A small image captioner, trained from scratch: decoder width 320.
Rows from expert 12 of block 7 of the image encoder, named by matrix and row number. Rows with one number belong to one neuron. Each number is 500 + 40 x the weight over its row's rms, rounded and kept within 0 to 999. All counts start at 0. Numbers have three digits each. After the name is the row's rms in percent of the matrix's.
# up: expert up (encoder.blocks.7.mlp.up, 16x80x320), inputs 214-319
# down: expert down (encoder.blocks.7.mlp.down, 16x320x80, transposed), outputs 214-319
up.16 091:520478487547506558529435463481509434502500402521469476501538460474479465451617474487571499492516568534554504538473517535540479501530492546483459454535496475452565441457531457480540573556472507481537551516427524493526446494553501526520529528533473496548546512489458506473518390581535453484527523516501442547504483544553
down.16 096:530483480347502468494532500529521501449472523436538495533510504464485441470493509474511507542536506574459509472535576599493483494501484456468486443517576495471481489551379521503547473581556575445502464526485488512466527544606565499460461447517530529540447465505543553524447512487451483536509550498527459475484437503439
up.17 093:444518509578510503483556540477488455503506462510460488537475478427518541459562482520513498480497515499489441442531534422499554545499527498463447532438452525525490574542499459425495470518475495464534516466529460522493402541584531490531495520491575504440550515528547503460473537575535532509499482438517525504516566518541
down.17 092:547520517506486496545551529456417498521473475498458491521456540454524584475554454457534455496510568522543551508504518473546578439561532527542604502528477512520534486494464486439421503500476576446514508529571461503456575505509538535502475563492551535565468524501556454519577603508465452526479475488532542455568504514476
up.18 089:464552453557461456482553475471437534539527510550527542448520494506478509479538481483532497497527545510387477543503440469618498596476569509480542518541504506491592483467501494550535531524516519440517481439507536494527564469552497562459501514436507572480540484519460482497500502496454461433446480511512539486501475468542
down.18 091:458461567534428518436469466500489447496532509503409551515466499505507493512593517466530473547457440499477566504433470436518468510448539529497448519425510528510587543505486480552479473502524545490528433465528520537409536477498477491444517570499537514473462514532533540477500516500497504459559487526520516413455565477530
up.19 093:510461510544555480524509472478492516564370472542450424510478481481514496627489550479531505447495435473475558534487511484524469516526478491446631495548537492521494521514476435522499548500526492466471501482516503467533489495490485568450568524418502424492510505522522431520516472451488434527464490479454526503493488609549
down.19 097:507502531492469476506554484532545498529544493468491446464512536512495495484545517488498440492469455573523499530470511497533482515503565520481533535536546581490486495446477485542473530502494486481470456527481498489523531478408482591466576515533518537507527508470509517473512492478512505451494504465603539559528467496448
up.20 097:476552453380506582524485453527528507466499448560528540547455463534493535533536519536488478537420547520522539553492452481409485460537515497550503536453442589524453471482569456511473553518528520495474508460513503427506497512440551447462595550438465527554435484543450477501487484509543547491454499588519513500495495543543
down.20 099:473553506549548514544523530549517480469571431573532517483604468534512471501464447490474412452509496508459480510521408451509594510545491482499440538447484527551495523521420487463491476506530417501451566505554474423508519517468497508564447510556515515453508451449485506507484471545499505475576525495505490455393464449506
up.21 098:491578503470530576523518447478503597462400486516483532516499417443495448511556464398502541478557552586460518465479500512458458526548542491546515428424528531548615510524501533557498480531490530518534562503488481514468510496479528492493526524553539477493433499516544494496516453526414522468452467490517512585590467513448
down.21 103:492530518552475480496525436491479539540504513480551504437460561533543429570534510643423504506536475516468476564509524499513458437491492498506554545474515504444465484604474548542561560534551505464560415505453475451499450462490456472528532510470620462433568443437529491553460479514517524460493468567534576497469543505500
up.22 105:462446479477514466532499570464502534469488510550495527474460535443451520451453441503533457592560521528550538479483473482498442540545476446582515417596493572489438450387475553553525505530444484487594439496465504486443536511491488503531503542504476519543503490501540521493518553565505487486466458521494447538472598488470
down.22 099:452517495484548581532442550477468478558468456514511462463482441529506600512460479475508521501474515469424448554505500453488543523504533499520477463440486506522533584478518452518470560534503500443516443492514472533493535529510547552457558539452576521474433539489459507515453511546429523563434487551466428488549451481530
up.23 100:482497482457495465475533534542479535512503416461539556466415512482554547459472485536469441480475446491513509501467512493453451528478549548400450473425513492481502542452460532535525538439543479521521495566478522540524471512448567511528508502546520522521554452475524425453449520512476514597508583404514501488487494542555
down.23 099:454451507539528482508542512442496559516537456501552423482529457548457462470531543472477474475494496479507460516483434464544547515469512510507491553490520497446540522563495500531543514423460545564481576554526498554503471388489539515536484459535409520496554484441560430497555510543516501490488500419486467502582501495481
up.24 108:495424526473508517453513444390485464547539519556478493526415489476479547485490430540509459519485481501491486464487542423542553508547459466533466557487526493507378546487535476499500513541487460541509572453491480574589517534526468440471507503525520505492513495448474438486479523548478538504511429523496554489502518475513
down.24 106:503490520420485500538469525491510500473493530528491524513485547544483594433509497447456483452575507505477543505514521447425505503514500515451514468485532508551487503549491533608529448483543495487490517486482536530405512516462503548470579511529526516500469478455501482493463438475437477511445500568482566463475486541513
up.25 104:559511499565556498570448507518484522503556461466510497538552532460551460572436530467511432461585524500514517523536448495579531578444526552479543428528471484484542506489447566506412450471534512518451507461543393492504524460539561508458502509458534465488524497489529456483508492493452524553420512522561428504536563514471
down.25 106:514469466516471465470456449484475530493466475406409569449507507510535445500530474512475523495564537514540525447434549540501516512516490470499519489488503435508470470517525494461528523465474519524505482520440429393492477488542547455479444536420583508481511483553555480438529482478470504466514613523502489519518510432548
up.26 109:451519493498454461451430466452485510437515427412503466517532592580566496472484497485458509531494445518502597553590532454507479484442423508480585447519520506517510486468582487488549511542516502486557481499566511541477569495453467491475500544490487542506487480491541507503432458462549515554438518486483461487488413456476
down.26 100:456488524460467483518527540500455487510496507613525469468509491497516517461634516552504478469508540569404537532529486528533514462520592517429498550491492496455454522520493491375519484491488609476463548532496511518518485534549471521464467462565509467517530494470520521479526529499529500566505464498440492620531530504603
up.27 105:534508498561510509464476483518454439461514460510507459522531482421522484492441439498465440490463461501536414479472529481511494435541537461470547520474557451474448436469528510539500490506491483490507597565552533554521442523494509514441530438448496443564490506573525442393457487531540507483494460496549577511550555523460
down.27 100:419505507468528493557507554521528503474520505492503525409505505492482473497464530495516555517478476540508504481484559536515452435467562434450466512502494501510479572530469470480553465529500523571490444433463485544498467527575439548511527507493433495517489508546473440531419459438491547435418498534507470505471510576583
up.28 100:490454504565528536503545455520462557483466542471547565490475501490477517414551459498497480442481544521457464497530460457561585422482399509574500514525542489445533575530495467554480452574520521586563557464484453447447436521490495559495405508555572504472485498475454469426508444497547554538544494442516502424532469467444
down.28 095:525590484534481516499482502517458445445473496533524475493517497488503598585536482506505502498505518461513517491440514497518558523510541503508453468510513445513531548551436492542459455538448492540494478561500567548452459604461503524464521520433491486455461518471520551471477467510557448484543490494496495515531577541587
up.29 098:492504478439474499451512505489473517438555483447459432485535539482506452464525500492501462469423498474520481489501583438478460458437451487519487539569500484488488527489463446497515505550409462526476468532495509475500504561522462597449518446487519448563502511575519556439499548502478492487491494532494543610497526545506
down.29 101:513392519462522533474531588477426460412490493502463544425488432548530482467538471430443542489477474558429480522479462541446532546524416533519541490553484530490543511491551508435478519475567535463521505471443546558409449491469515499468550411497486519488517537465456567515496486525431502537471462489450497546464496484511
up.30 092:492546488463437500491474489468509588523530456455500513544555493478525583480364532535497496562515499438518507500461498476496517491435477491464513527592618475521450454524453495452516509537500467456535486496483521418511508505516524539527554476486380466560485523435442535548504478510449533549504477492532487414485445552557
down.30 096:451493458485559526604504444594520500557550498544508451522551491524492485466551520492470428520537488492492475524489461462475540523503479433500454525502551504439489541556515486535550500467466527528505517507573426528475456518508500496384596570428516500492504548469489452475507558416465491561507494495552483555436482484527
up.31 108:522512509441528429515599534475460524423477494527525507473484447457530535477519528541480500485505568517578582493497483482478524498546463530522420554499564549407514523522435506501494492460610476441549521532439501483493488499434608534465475490429614515493451516464535560506490485453532503403493515432544425457570511464481
down.31 106:549528534605490492504476517371481608493499467432516429529504469571498520494477443505482528504559491513492474468499469520453428517466449491530450473499474472509534441499572554442510482585464507470482529533535524487540491486455473478513462532512499529583476514471525467485458545445431401482487496551506465553540438512506
up.32 105:449463487490493537444508545499570524487489482513520510503494472537530519483478461498543504459489491445534488553515442505515549476506480557533432491492554541448478491459566468440432455487516563506556534551461539480537553543562468512536499480473513463513558542487557443490473536482476490471479454445546476427422510532501
down.32 100:522490467542514452481498472500457474474496526547430560470442521482478489467463551502488528446439527439469572535505561575435453516592499509505500531516501540467478558516461531496479526498504502474537582541557497479514496519522512498492550525481445580549394497380475551463513465513499534470513467531490496456498474476502
up.33 104:417511464457488456505481547471448565522457493540508492489471448558539489470537499543415458500512471490519536560468538475459527539467496503489536527456490477560458505529406501561562440536521449564452471500516490513516503485457496485514543577497527486477533495518538519523506487579588469542453552464471519585466529470491
down.33 104:528462440517473594524502507482436486497483501534547479531548488549385426480499549493512458503516524463437506466533475581467459473526518451552510489483503526522530482572522541529492468445557512455479545463474485481540467537602502550522560488534521417480534491436541475487538445511461479460561457481512505457500512485447
up.34 103:462527503484462483560410566537510607477481532399496478477526540546543563501547508527439463492437582477448512480535512555481507504463522511542491450514576427531500466494528522394447578565427509537503475530464479488480509488481509453521482530498494437571472449467430521596504528447441514521435490469459514477485496504492
down.34 103:515428503521437489519456466454497503518491472505525495530528474477517500483535455456412492494532519474517467510477539559409469478489519450528604500506409507449453520503524481498454516510586555450571515502470603522481470488529488494454487494467466553574532496439469450491475440552494464508491488547457538537552501419575
up.35 100:518513552484555528470501604498488523548462555481562434536524480465489526483568512431483603526488449439468546541565517490537502506522541535521471495503491477563479424483467514517536475564483517531492492528481544476529475585500524499538512571510480512546438456495521486473478484481473602520510590455446423524602500537447
down.35 101:543481531543450498407570512580516488488499498526520471544446506501499536563549481496443509501464459479428524531445491499534535473477587398495496501447402486509498450492437518539427419441525503511556488492537523480522564438457417472478527506508445493450595563479499522537429473574468543478492487446528470618473552578499
up.36 085:500497508481532518542499523480516463523549608541478469472461531517512461574507525495487535506503472466526517555460438542511466422540508502558513420538485510571484462524499438538503515498535553563462507501474495509453504543539502509557483547469486455484526552436522460596467545522540430449561518597582551503490492593462
down.36 095:520437538568525490462551494553522605540572457482483501488493415448518534530489493464544462454503541486486478517470474477495510536514475479480476508543495520438469496462473489536513557488550520519551551457417460563457477467505496493487570500506575525439517474470569522530570491489517537503496503499477524518449502505380
up.37 107:414553484538493559586536499517410519489489472436531505542444500516587514454539502461526520544536474561473474520534527485458475423481512488421482456518426508509504483561525486559542504514513512479468508457467498471390554535484484482533502457537504482474449553466449513443459539465536459528491474506465482558533502515532
down.37 098:495492501548468516460489518408543553516503427473521495467584481537546469462553472524481543593463453447509541560526488480497469451502467532461504477464540410515512536490546444486441494593508486503424627466530510521452506559456440514608411488523507444524552488468495532560463547513429525425464522526412480432501499483555
up.38 102:521446506539461504513529475484473526421504438467457571478507468486497474473505452547547508522505520514459532498466428518622524443504535507476403507449519529468543519553480458520437516510535468512497488532577537400548471513482448626541491534530491480445511524494626469451496451449516514471474562537517432537605482481487
down.38 101:511540493526509516557558533422491524442479479439559534484472446462496519532514477497538522478511485475473486466523516504415508456424396486474491554526586511534500443510487503511478501451562542474549480527457548513496446527552476527545461495497556483527561492467538578459558439495510474520493476534505480427575504511486
up.39 092:499486465523452516416476514449442441534492427471540487564493525499497481520511525486535504520474531533499531575465394522486555488504535446561431501470479458563519447468523506529499512609501456489458496550458494539477448445517522486521539498467467512457531564501493446487477507523568548540480474551495502572535534495464
down.39 094:535511499446462546539395487523498490497518564447554463503546449521577583508468464482543523525517522558508505504403440480481518504504459472497547478456472457493432462419470490509534491551469544561479555528529445472504486501486503502493506505578472537476550510496558478519506555503485559472443546528539473566537523537487
up.40 092:502468546500488487483578532471485465476505426457493506392478472506458505604453486535553548410489475476585488520521464489445496515434488510511480446486505425523443594481430523521509489492497468519504497476518542548474494515474582549487472567577435426516516476530505535493484501536532506537433484516518433481536421551530
down.40 090:488452534477552484520493547499515566511512580555415478567597483469493525503491598549517583476603399446529455475433446508553523496467461547517592463502503577539494486452481502411500538513501502528469524491515484464469476447452548452451517506502530590443447429507528545479419496480539435483512475467559490512483488536542
up.41 098:534474476525543489506484474443437534549462472485489502513464551474484507515518508498496474440533517503513488451576450573490559501498536439495552476576439462544494564509502570460520503465567458472486523537424531489500480519447568516473477508518523564522484502488490510472499484505506544448553445494517496470489535534536
down.41 097:541495435432506513464515531448512498534521522473489532481474423409471519432596551519483509448546521540532529558467484492515476499447548448564506492586501463448544506510514495482483466545531438540461461520447550464530515445486522481485462495503518586435597470516509520467528534499545458529588453584471479560492532463518
up.42 098:477492532418497465451523520507460470555545475553525510507511488504468560499425555449512486457449501524590504479506479473534508453479450468523507474555526472531479544554439470561447454493552508457487456497517602526446413497514505518493510464481537452410583449492487499510532451521468577527535530442519486499471490576508
down.42 093:463566526520537426508479514485520549460543510544558515547503518483526430473450577513517499544528489561543519458531502522461479487531409527513430429516524518479527442465568578486480512521471551480433380533568453452479486440474531479448516444512444467448530529470428447486505514521507541473569515506484460527494489525555
up.43 095:538523478490495430600543548503464497553498550435442441563561499529516482445435587471523467484559480505500524511591509563513495481466454505503448539526516465511536501487430438517498445500460515509524476515480548512458517478493470483563478537571492521499503452526495496479527434532526536541543522511458506469404506564505
down.43 091:464535523494559495432565504441400449501500523483545521484495492446448557504473531509463567470489444450433524554501473560463531504461552508610466475510503506414456473468399453456522524555472415464496460602469532545502455473548535471451443505451455489458560452456495459457527516539513440529492527526516499502503509535574
up.44 107:459515559544546526528446483482539538472522466529460423565465564424442478535486467547467377481467485576501455502527550478569494495493511482479533564471581502451511491528542509447419462447493456483442594479509544504503506524507446442492521464507525499430476478465519524434443542463504477451531497511499522441563585599436
down.44 106:554460531443535402548534486508504540487405563542477504501534477549549482496518517541534495480494460526492497462484572487445447472566471564502443480497462487477505424556443533571580537565474450439470493511538493529556478535501528470413434498510463490475545490466477477493520556513490464479463565474513503491486577517480
up.45 104:512518565486482468511494574508487428576444521493476517512579473486544502461512483451527480489455484542456523484598479473524506611528496519573498485452460470476528556506486546584519448535531494457498522462519469498541453440449577501453516412496551473511464447461583476451533558493469548438579494499453418489455500501549
down.45 104:576454517494484461483558495483507564521471589524391499492490525524526479520585536497536521551486521551488424518492458523521503496518533536570434514552492463546544499468515461495599474479561478427480468503413499548473542474493501396547461476506552512545477553544468508444513459523534492552537522527490492564527532554497
up.46 103:480485434481478497421440472475526469478530475569495508557531513431476480563464517481450543481540473472565541506499498469497482440479435544579522495483444502449435548527413516493548489508519464531453499430485536481462468519516521503556540523507497452456478551571549514468528537509520533531467520412589449457516546486553
down.46 101:554583489539524506474505458579461525468533540464501493464531448520557537584470457571544520492442445491461461482553439454522543450492511498499498458479606454501549480449441546497470458465430550495517571459549441504518543592570531532466533572468490457516519419531434471462479543489488492446507540532545582479501506485454
up.47 109:461492469477559563514528482535516509489518476563468486474483542487475572405518471544498553587469482566555520524526481562482479500465480555534480475529553489539595484483505459549491497501489543588433472508481460506472560557582417507481519450430450493518496551470527422552474489458449460433507463553509476459482454529542
down.47 110:513531621508504419516494445551507521519516590444602512519492484574479543459604527503530463486482485460515441461462516515463424517489514446499505560491482538472496535508503482516513494509457533520471498480556558512496564483496507478583545485465459455563570517481511534517530501408526477454468521516449527530497482472545
up.48 105:550454547399458483584471509519497466516483472514553538548418492437520525537459539484551523595489556533535461574536462545495527539450522464452547495520549528444559531535542484508541507459448498508499469488485448547474522435446415457459483444535457559480511489491501502513509484481420440535520447533518433475526501483522
down.48 105:514486534500468484502468518526494491451482492507480435467466576544579468528471432492510583477554543442470504506532514488409459469505469467429509518575491494479474446455506469558495599489472483497501489546500500492537451474519444521542432542568598552482436502554485470500456561452556527491454551476499501469532506464450
up.49 104:527516468508452536528493499544523500569499563431507560467498401539478453534545488475476519510536539510479520579440466458587474435481565513505456487364472567492538511528555483590578490484439536512531492441442526456502484478501498492537523537474506500577496485484542493485580468450472493457525469532517535494524536509457
down.49 105:490491486536562485545464458546459480555549467538487487548526512545537512507473450513471490523548498518469442600514490456521494449465435539533556532548507512587493445547471454518595521499537440478550513461479511470494549453446527518561577478495498458494536437485430496488464501555524462499506463449484493502521442511525
up.50 100:498465543498500479502476529539468493456508545490516547568540527464496509412481448544488476535457422506540507512530489554480441465468508458511402453531523422409453511412534515481549509509455465513512488445515462444523512486490521534499451565538464515526541497476506502448502493467424519478499438534543503504490503556516
down.50 095:505469512528528467504461476498457452410500471547488526491447439467514532514496496526508469466452489542500506500494438387423557556500563525483472444496447477493577559478537532508492462480393480476498485469579380487465477472494635549462584465513492456518462482454495428511449537516464498481421494471492463478533482466505
up.51 094:460505492521476552500457480552476423518537465545484489497465503523501481449489536571520489517614454511520488489495541482533520542499498488467501539555500542441504529492500498595472506505492513526496505499468528478494449564542493455544495559489490534519527532450486550491513404471505566520463447434466507425545442470510
down.51 091:532575472494526478483416491530539497502509494522488502502457522494544418419504546552467538510466478520474486432566540496455417480485441458502502545495481589436503477493497488465516513546469476518464518495552450471496567516481513541528493563481497515474602445512460517495537508496528483465540581485540581478454504500504
up.52 098:502562505493532426554462497505521449482525531482510596493542556506500524536547449595483471466572493506493445492454452508479528482461542515533448482439471415486555482424536503502491497520445474571587491500465447572535442549589573468544494491533475501476482529493455442437463515480480490544506503522494524476530426528515
down.52 100:483481498515462496560473434488468499452548523535563553433550467521520502511487475523477617502515527513441501498515389481512506426517527485497539422433543526517483482453475536508611468511505546511507485506468443495474518579541458467504587459529478464518513506527513568510521513474530499464481573469508571474491491489504
up.53 098:532463502494479442547611484542576545506491497553491510464481478511512438471446478498542465529522455520426557535440477499551492493508408605454554517472479442471536439453504442525441507520527446524571428540545478559450536483503505492500488459436482530472510485478542530484574465459464514502471526485460541444468516500461
down.53 096:521508493506435537470502513464468476515536547452599501593476603510475497495520464512511474463513520457507518538492529440447522518545455447431511447515536526492491453503455435573592537483548479483440515484476490558483497541492481504494470464547506506441437515499535495516502471461450559527558468511497460473460499496476
up.54 112:526485466512424547559444375513512489484479530511513509453494587453514509498520460521504528482482525509522506501573453522531538492490509579537464521505493499485494525541506475493525469545461534437514504485549508442524505496430480483487537541527440565550506564504509522538427559429506578496479441498520481424522503465455
down.54 108:506508545471530492527586509508471528491474531531487465457521498457377465478515493480404436479559491554558458511535558544516481455427511565471527503547437548512491487520469473520476465514456504468573449483519471480562534504434485543521470505513495445519510434468486502499500530532609511485510434505483551507447512460540
up.55 106:512499522530534549474537508500493461532474583401473497446495460521566490517554522491569426502483467496484511500465489493444522472439500454540403436527466430558474499465472492449526514444472483512518476495518448473461529535434475568496529568464495504446498421484478509467433492455627532530573506489516492493475474510561
down.55 104:455571534540492544452472486455463505585505480427509512444540568579489457519436509499427445521552499462537503516542576497473504508418491477481638464492511514548488441544490465532508496499553529483425493504559518555520448468524479497477463524550465512561567505479503478496540507498515552505431489474539504523553448505549
up.56 093:543445470539491492474633517500455456565559485481491506559546519597524520483514430551510509505419478492466560489432527526508562514453466485490571479535493581530489494487491458521478450497475495462476459572488444541535530525534497507515502479476452494500478483472506496425467449479531595470562536526557482505501493534544
down.56 091:429486509509435527424491497556508513502537534548513477465502495415431535504510566546514580450537515459526487548526426587517485447489471487470405489484491449552454536600541459496540499433509465485463508491562504506441489508529456512536553446497532483506535569475481511460538491499454574507492488493484501489512554509484
up.57 096:443483487477510451493542481453415447468463548559573504514447478481509524482583606513461560469455500493497560543577549581537513554524525463503551504533523496522536511478545459472469442520517530557509442506472521498450469518492505504464502493472490472493527480576542402501490469522509500512475465504507495426485501494508
down.57 097:540498535513525504470389474570440424473476479533485505465501490486500516534440554516472474517410475528463503441460465493486533519492523462485475484535515463523462490479469491476555439566521551499522495552477502555510592538482494510483522479499501455445591502534558475421479507483571415491482441458465425507441508519551
up.58 111:533510475508558567478540468472500506551494511515531506501416433467518555447591422512629533441459506433493516536444499463380516502534418485543499436481460540469405492542566529573452448501492514528483552527536457489521542522538588481503501499513503503472454532508558535421511441471540459491479497514441491537475539482489
down.58 104:550512453488484532521490446537552500461441442494532487527460524515463495462543469488469539493486537539512491489489513491505504562476464458561483567459494414437472531498442534490462492517475494424528524488506497523498443521490493476535505583535407487519521454523520542542507518484478481510552480482562532502466547439502
up.59 112:510535466502492502538463566452514527476554487410434520421491481475519513557502475511538516487473538468391477502545605487492510434489500414443520482445425565482491547568478495524534483562484510460486490518564471449493568514489489484490534539483564520508537530507523514512518508622495567500556466478523520544555536573520
down.59 106:424492498509569559471515466436520520511454495545500542473580526521426495495501533472523519469503534463563494458459447503553537528481525507518561536506545502525474504510581464437503550500548441418466477467481562535507500553556489565573468382506496497512447522470495584468477536514552501490499509468508503466520497542525
up.60 099:499451439507583426555475445569552463543485408491468484521497526490451510467503457410442462472523561548563487523490531541474449515491548419468451500533467516498530513438554508476504417501470475528554528505516438473547461486575486530549505495508470477446471476553509537512494551542555448474573528533482506494532537463539
down.60 108:533524500540527492446479518438508414535435551472407510464517491545468515490472523517489527525474459524460430484509400540501477410461584492423516482504495494489497510536494483481554486538528482538517539522481499505458469523396530467480476466468531477443443520489503483488525555446549561452379557477534521460523482581564
up.61 102:428471502491597517539457557471508480451423468451530464470503579528500523509448490466499513457483486485462454466494509499554525475486488460464498526393504507487454444528461496551510478472427549491460525501502583547531404528439498531439494491484526465500474512512478523471497536529431529531480558512454460421495533500515
down.61 099:501472538496513549525488561476564486506526483509501440447509507431391528500491506450489575435564438467470541461527484514611591489472522489493418532494493525505535492489407526576481506511457465427552556468500497369577596561522482515424497545530489510546499474465451547501515554541475530462514435495538480550487542550470
up.62 102:469467529492510466593489468475538515494514493488550552496497575536521505455510501460463555528532540514505518491501445543496508493406511539466441510486464464439512502461533461545465449505525465491504483461535491397463450482555442470473530539522458485436405475495429527421501526613523472505479456455446390473497480514514
down.62 097:509501499502511540475482416542532439415466412556543455559548490593450479509551450453490447443470554535470516491527549506500467523535486490570484484477465489533508514516523455514548488547470448464510538475552537509536498499509457582518480552489524469483539498538504544589456491499512550544504501463508492488503472532419
up.63 104:476531465511529457469546484491486511551463505550511549491488523434476484510554525554532517544546506475489542524470512389436480491537513468473539559523502495479512533443478541425491516479513474547533510434455500408517494499483600482543517552451505469505573528493446521560419564454467607418563444525442465480565515482546
down.63 108:491511473485489468478525472492527526501557553472487482509449407543450529609478502503487554442533476522505457528469448461497527513440495522559526405492503517518529546568443485500516478506512538457472529521481495536478459495439514496481524568505498498503565513487490492507523544391478470540422568591470615507489543475502
up.64 099:502528497547507538526512500596592469474550498597551478451455539477510557603467541395442505452421506512497505504425432448507498529521449485488486533474536473605467489502421456432517539473460422478466538512513496536452478450468527512516434492502477501460429478506494489432535507527545496456556496622514541475493495459508
down.64 103:519537439455571596484583477498443512488523434450537471425555568539465453523467494499516450530517480482480512501527505406470508506443548477503384473514430515534441505545467491494504466447367470443418573516532470527442544541452466463479510487484528492462471528491500494522475458540474558473494561458483518505480499512461
up.65 095:490548539469542439531471474529525600469544518503485532520450493474479463483552465492434464505487560511499472454533526519587482456536480499572488481488536520583452477531477482493495454434531492470544511424509470499527477452504574494554489547497499508467515401518555522482475477499486462489551448436493561435500480490577
down.65 095:582385528474567514521474506526431501499467467514456496468496604462471533493549523501476519501460491473543507441510489461461533437506518484516524521525566448529533480516575447458514482474506471452464481510552446544504536540476504506575503580465407456536465476488489537534534474485437496539493547538472577606427471474507
up.66 103:463479500533455504492397460406471540499521502415471452543557461441537445481532454501516459515507519473507475443480434519505542497532470496521516544602544475434521501528537497605511547463569521484514485562419450444503492401505509447440515496498541522532538532478540525484479419485523443544499479490498517528482547524499
down.66 100:450500515459494465521420471487515551542505525440540451584513476490525534441533496561507489485522497526473482512554481522529523582553448479584464569500527467499522527499545473590539529477501509503476612473459448460515498529394502559481496503505537523553501560453538531471506485479556496475543435515461552461495455541482
up.67 096:487451534525581478565417510490475499432527525535566578564477559507508562515470440452561581451426500459492524490515445525478492514501447527483603487475484502476514451509537502555510538525528527539563481501525588472515425489551524519465473513519557452511469507477463608472493469507454536521479571534536553513494412510492
down.67 095:548501607569536557480495615521497537494466445533405499573569433414481540440536512474454487510479508456560455524553464454478474504534582491514463556444523600535479510454473485474484520511482499496540504524538510486554514461520488449466490457431515513464503565473501513465439430479543553477515451511500513463465469535537
up.68 090:526516469504535481443449542511484490487478388458541468573539463500415470501488522530477510533564504464451505574452460477482532515518440555525524498517526458481511500497500531522467559580495472554515492525513476547533464551515487484448517475445541486467561477489559526441519537467533482431414504539499481517387424481525
down.68 095:497476479430574449522499494557505512448489475441487492482558482497503529483532490488485485533521542565580531522485489511428524544520483484553463466497517565496502540486517537484462492491545398554514534477530448466506500478514528463477558449462547524509404525537477573480560488528484433517541540585537498486464518501449
up.69 092:550544550466586454532529527526498518429577453522467522539501459482457417493515555496585384517465574509549538518471477452448535528549518481538488568510506489512488507487550477539578465415508510558525522500551491494495538463482438528523414517466492501489442501537456500513484503463428460482501494498555510468530497468522
down.69 104:477551468505423470524484514499516502488477519458507510499520468536507452499490474489461506511507498477472497517538498482466461520539416468403497487484495524485552506564517557535476510496505470567498486468481492490549517498495536510489402520468457461526464483511422484590517479533559491485513533485504464481502458469443
up.70 107:464491464528405520508499502566548496434507443500536499471537503394533484521528453576567494438415515492490448520512510489528543488490495442518550486506536515523590521532488486476507479511548501490529546436528469491474491477488458494551458503531581503459492502537472486515532501508473548504420585507456566440476540425410
down.70 103:537521476447536469482415574481471474545499492542518494496520537545496418498599563478483447501447552507511522440498485503413430544470531516466521457476535477515554532525529553476531486501507442465508403411516589559512425588480439488494449452492508532552497423454498545566476538518479504369489549419433479525414562533547
up.71 102:451520502510480490505525407513459520453521506525498475472400482510512524492464533525533531481488459463548455498481552451533490487498489567477461492430464482493481544495473513446497497473528532468432590471504654429556538433470565491464523572440484487478508523493490569407441456530544454458494484480504501430564490483435
down.71 102:560579468495578454582488475495513551434552467541478448588472510563503495456481536491424500462448483565509463531543481521508545515439482564457511504508448533500526526458488552509463523487449477465562512494464557472450448558477487557469468554474500519553524497537528508464561518485499500523489462499493465540472557483539
up.72 092:470517470487494508489518505507463519566520475508541481574517525414518537561555491496577501476531544515440530448464491541430555504529557526494405475513416532535495419556450466470475483489525538480445449552531493463484482548489502487530466479485514488448494509542484482527481458475413508551433451450518473478487432487483
down.72 092:530534422468409469447543502541550470443531551457476514554486534452499528503536410524614542524493511478493504494504489484456507454482484508534514528519491512524480490556497491458453530471474519497511510519530496417588552393409451536550467535433465518400512468473493439513508523538461540503520518464527502504519581550495
up.73 092:516512487460418445464588430503440488457457512466506505508531454540484456628526466423529512500502448501452502579494418532464554467459478507508464467477492483498452528459547476495445493549517444459538444471489426576486478486532544504470479519518449380509521478492570424562530531551478461470519497558517509496522506446515
down.73 092:485481489549493516484482495565547576519516562514520463562588438538511510529517521507516536526495445564591501490515492469513516491547463600569468480541516515486467536587501391423565524491474547514512496507489410468508535515486497456554499500407527448527451610525454471551510500492547529488517498487543409479540436548535
up.74 087:500500517554510453526531490571468592535435444561591480530488537509403522514464502498533509427471500502500521490449536513552452486459448490527500491495443506511510497458554495441505423488493510514434529475451535461535516527478527538468524441533467506524602498445542470485550517464460569479477539523574453525457557478488
down.74 089:508463451469520373575547549470510415484488516501481482507501482471499503546500477426499448567499446496506502574484474535488517566482492476488484470565529467534478558610490461490450482495462538504500514583464460526462479441480509449466450519510500478514522489475470490437497502564393572536478501468430520455517486492487
up.75 096:458502488507520465491529446580469507457458479443511512455526437523474526550476468572482502520494489521540475560499447460435438525424503514497419515489476453521444516567462511535413478469564453521498517497469451520490477505487502554455444484569504544554576440500563535516492515469494491492521413523543559492467538466444
down.75 096:571480522481540455474474509543527554548471429441492545475503481550516443467453504554435533483552483532455507453569408468477497553491527471537573537478554465566504549536512456543492462534520546459507546538468511528465489507533493506520525460532526475591520473504452565493484438496509474500525579564581455476527498482486
up.76 095:506457520488521478550544512542466546555564456494490500495451517495503432484516428498487511447439483553523490464554517542527489509456440518541521459446542509479497463563533471469524479446463470493536559513460526497478466483330498570507528476548518554488539506517486464539478475473534517511473532529496461483521528481471
down.76 095:485473482460494473482487550423534542425454486505483510463454472437515500499442485558495517491510536518471541485479549538559498513422514450491526537505524519511548447473524527530486506566437470507530407481503534510565569487465527519491444473558546522429491461516447486560563552422486509465472596522490547503482451479537
up.77 110:546513463482482487521503488467518445473561454430526519531478431473546452525497539492489509537607478457549472504492557524540506543504550476538455472417463504481499488466500468485414525492575522543497528480496557448490484564502554472548559479499509503507530534526447431421445503528565546526537502453547468523579617546512
down.77 105:504467495452482502507490496535446502414526523527545456522461514455478516506473606492533435491462518495485554445442490513508507488473457527493423440547468528537474481516564545526527480446527541583448392539522424622521531535546487479566485524523459535499508518485524517540569515539560476489507487483540508506536519459444
up.78 094:506470517499471464518429495500515504524496445520518481476471596484447521552532428480487527500491486464472414498466511474566474532461464529501526455498568447518542529460543463455518499497556531496482461511515513520504484483541460515454512529490534529519543538489497504529492466469492496504484549499466549454421458508483
down.78 095:541399480520471495496533517481442470520453517519504467493461407513501608545469544446508444568451403534565550463497538462513510455489564481545510539559552518504542457486465514470517486501511527551468449542453482496487438510515425497497519477481459585450484453495557507483528525629487464538518512456544458523467436482498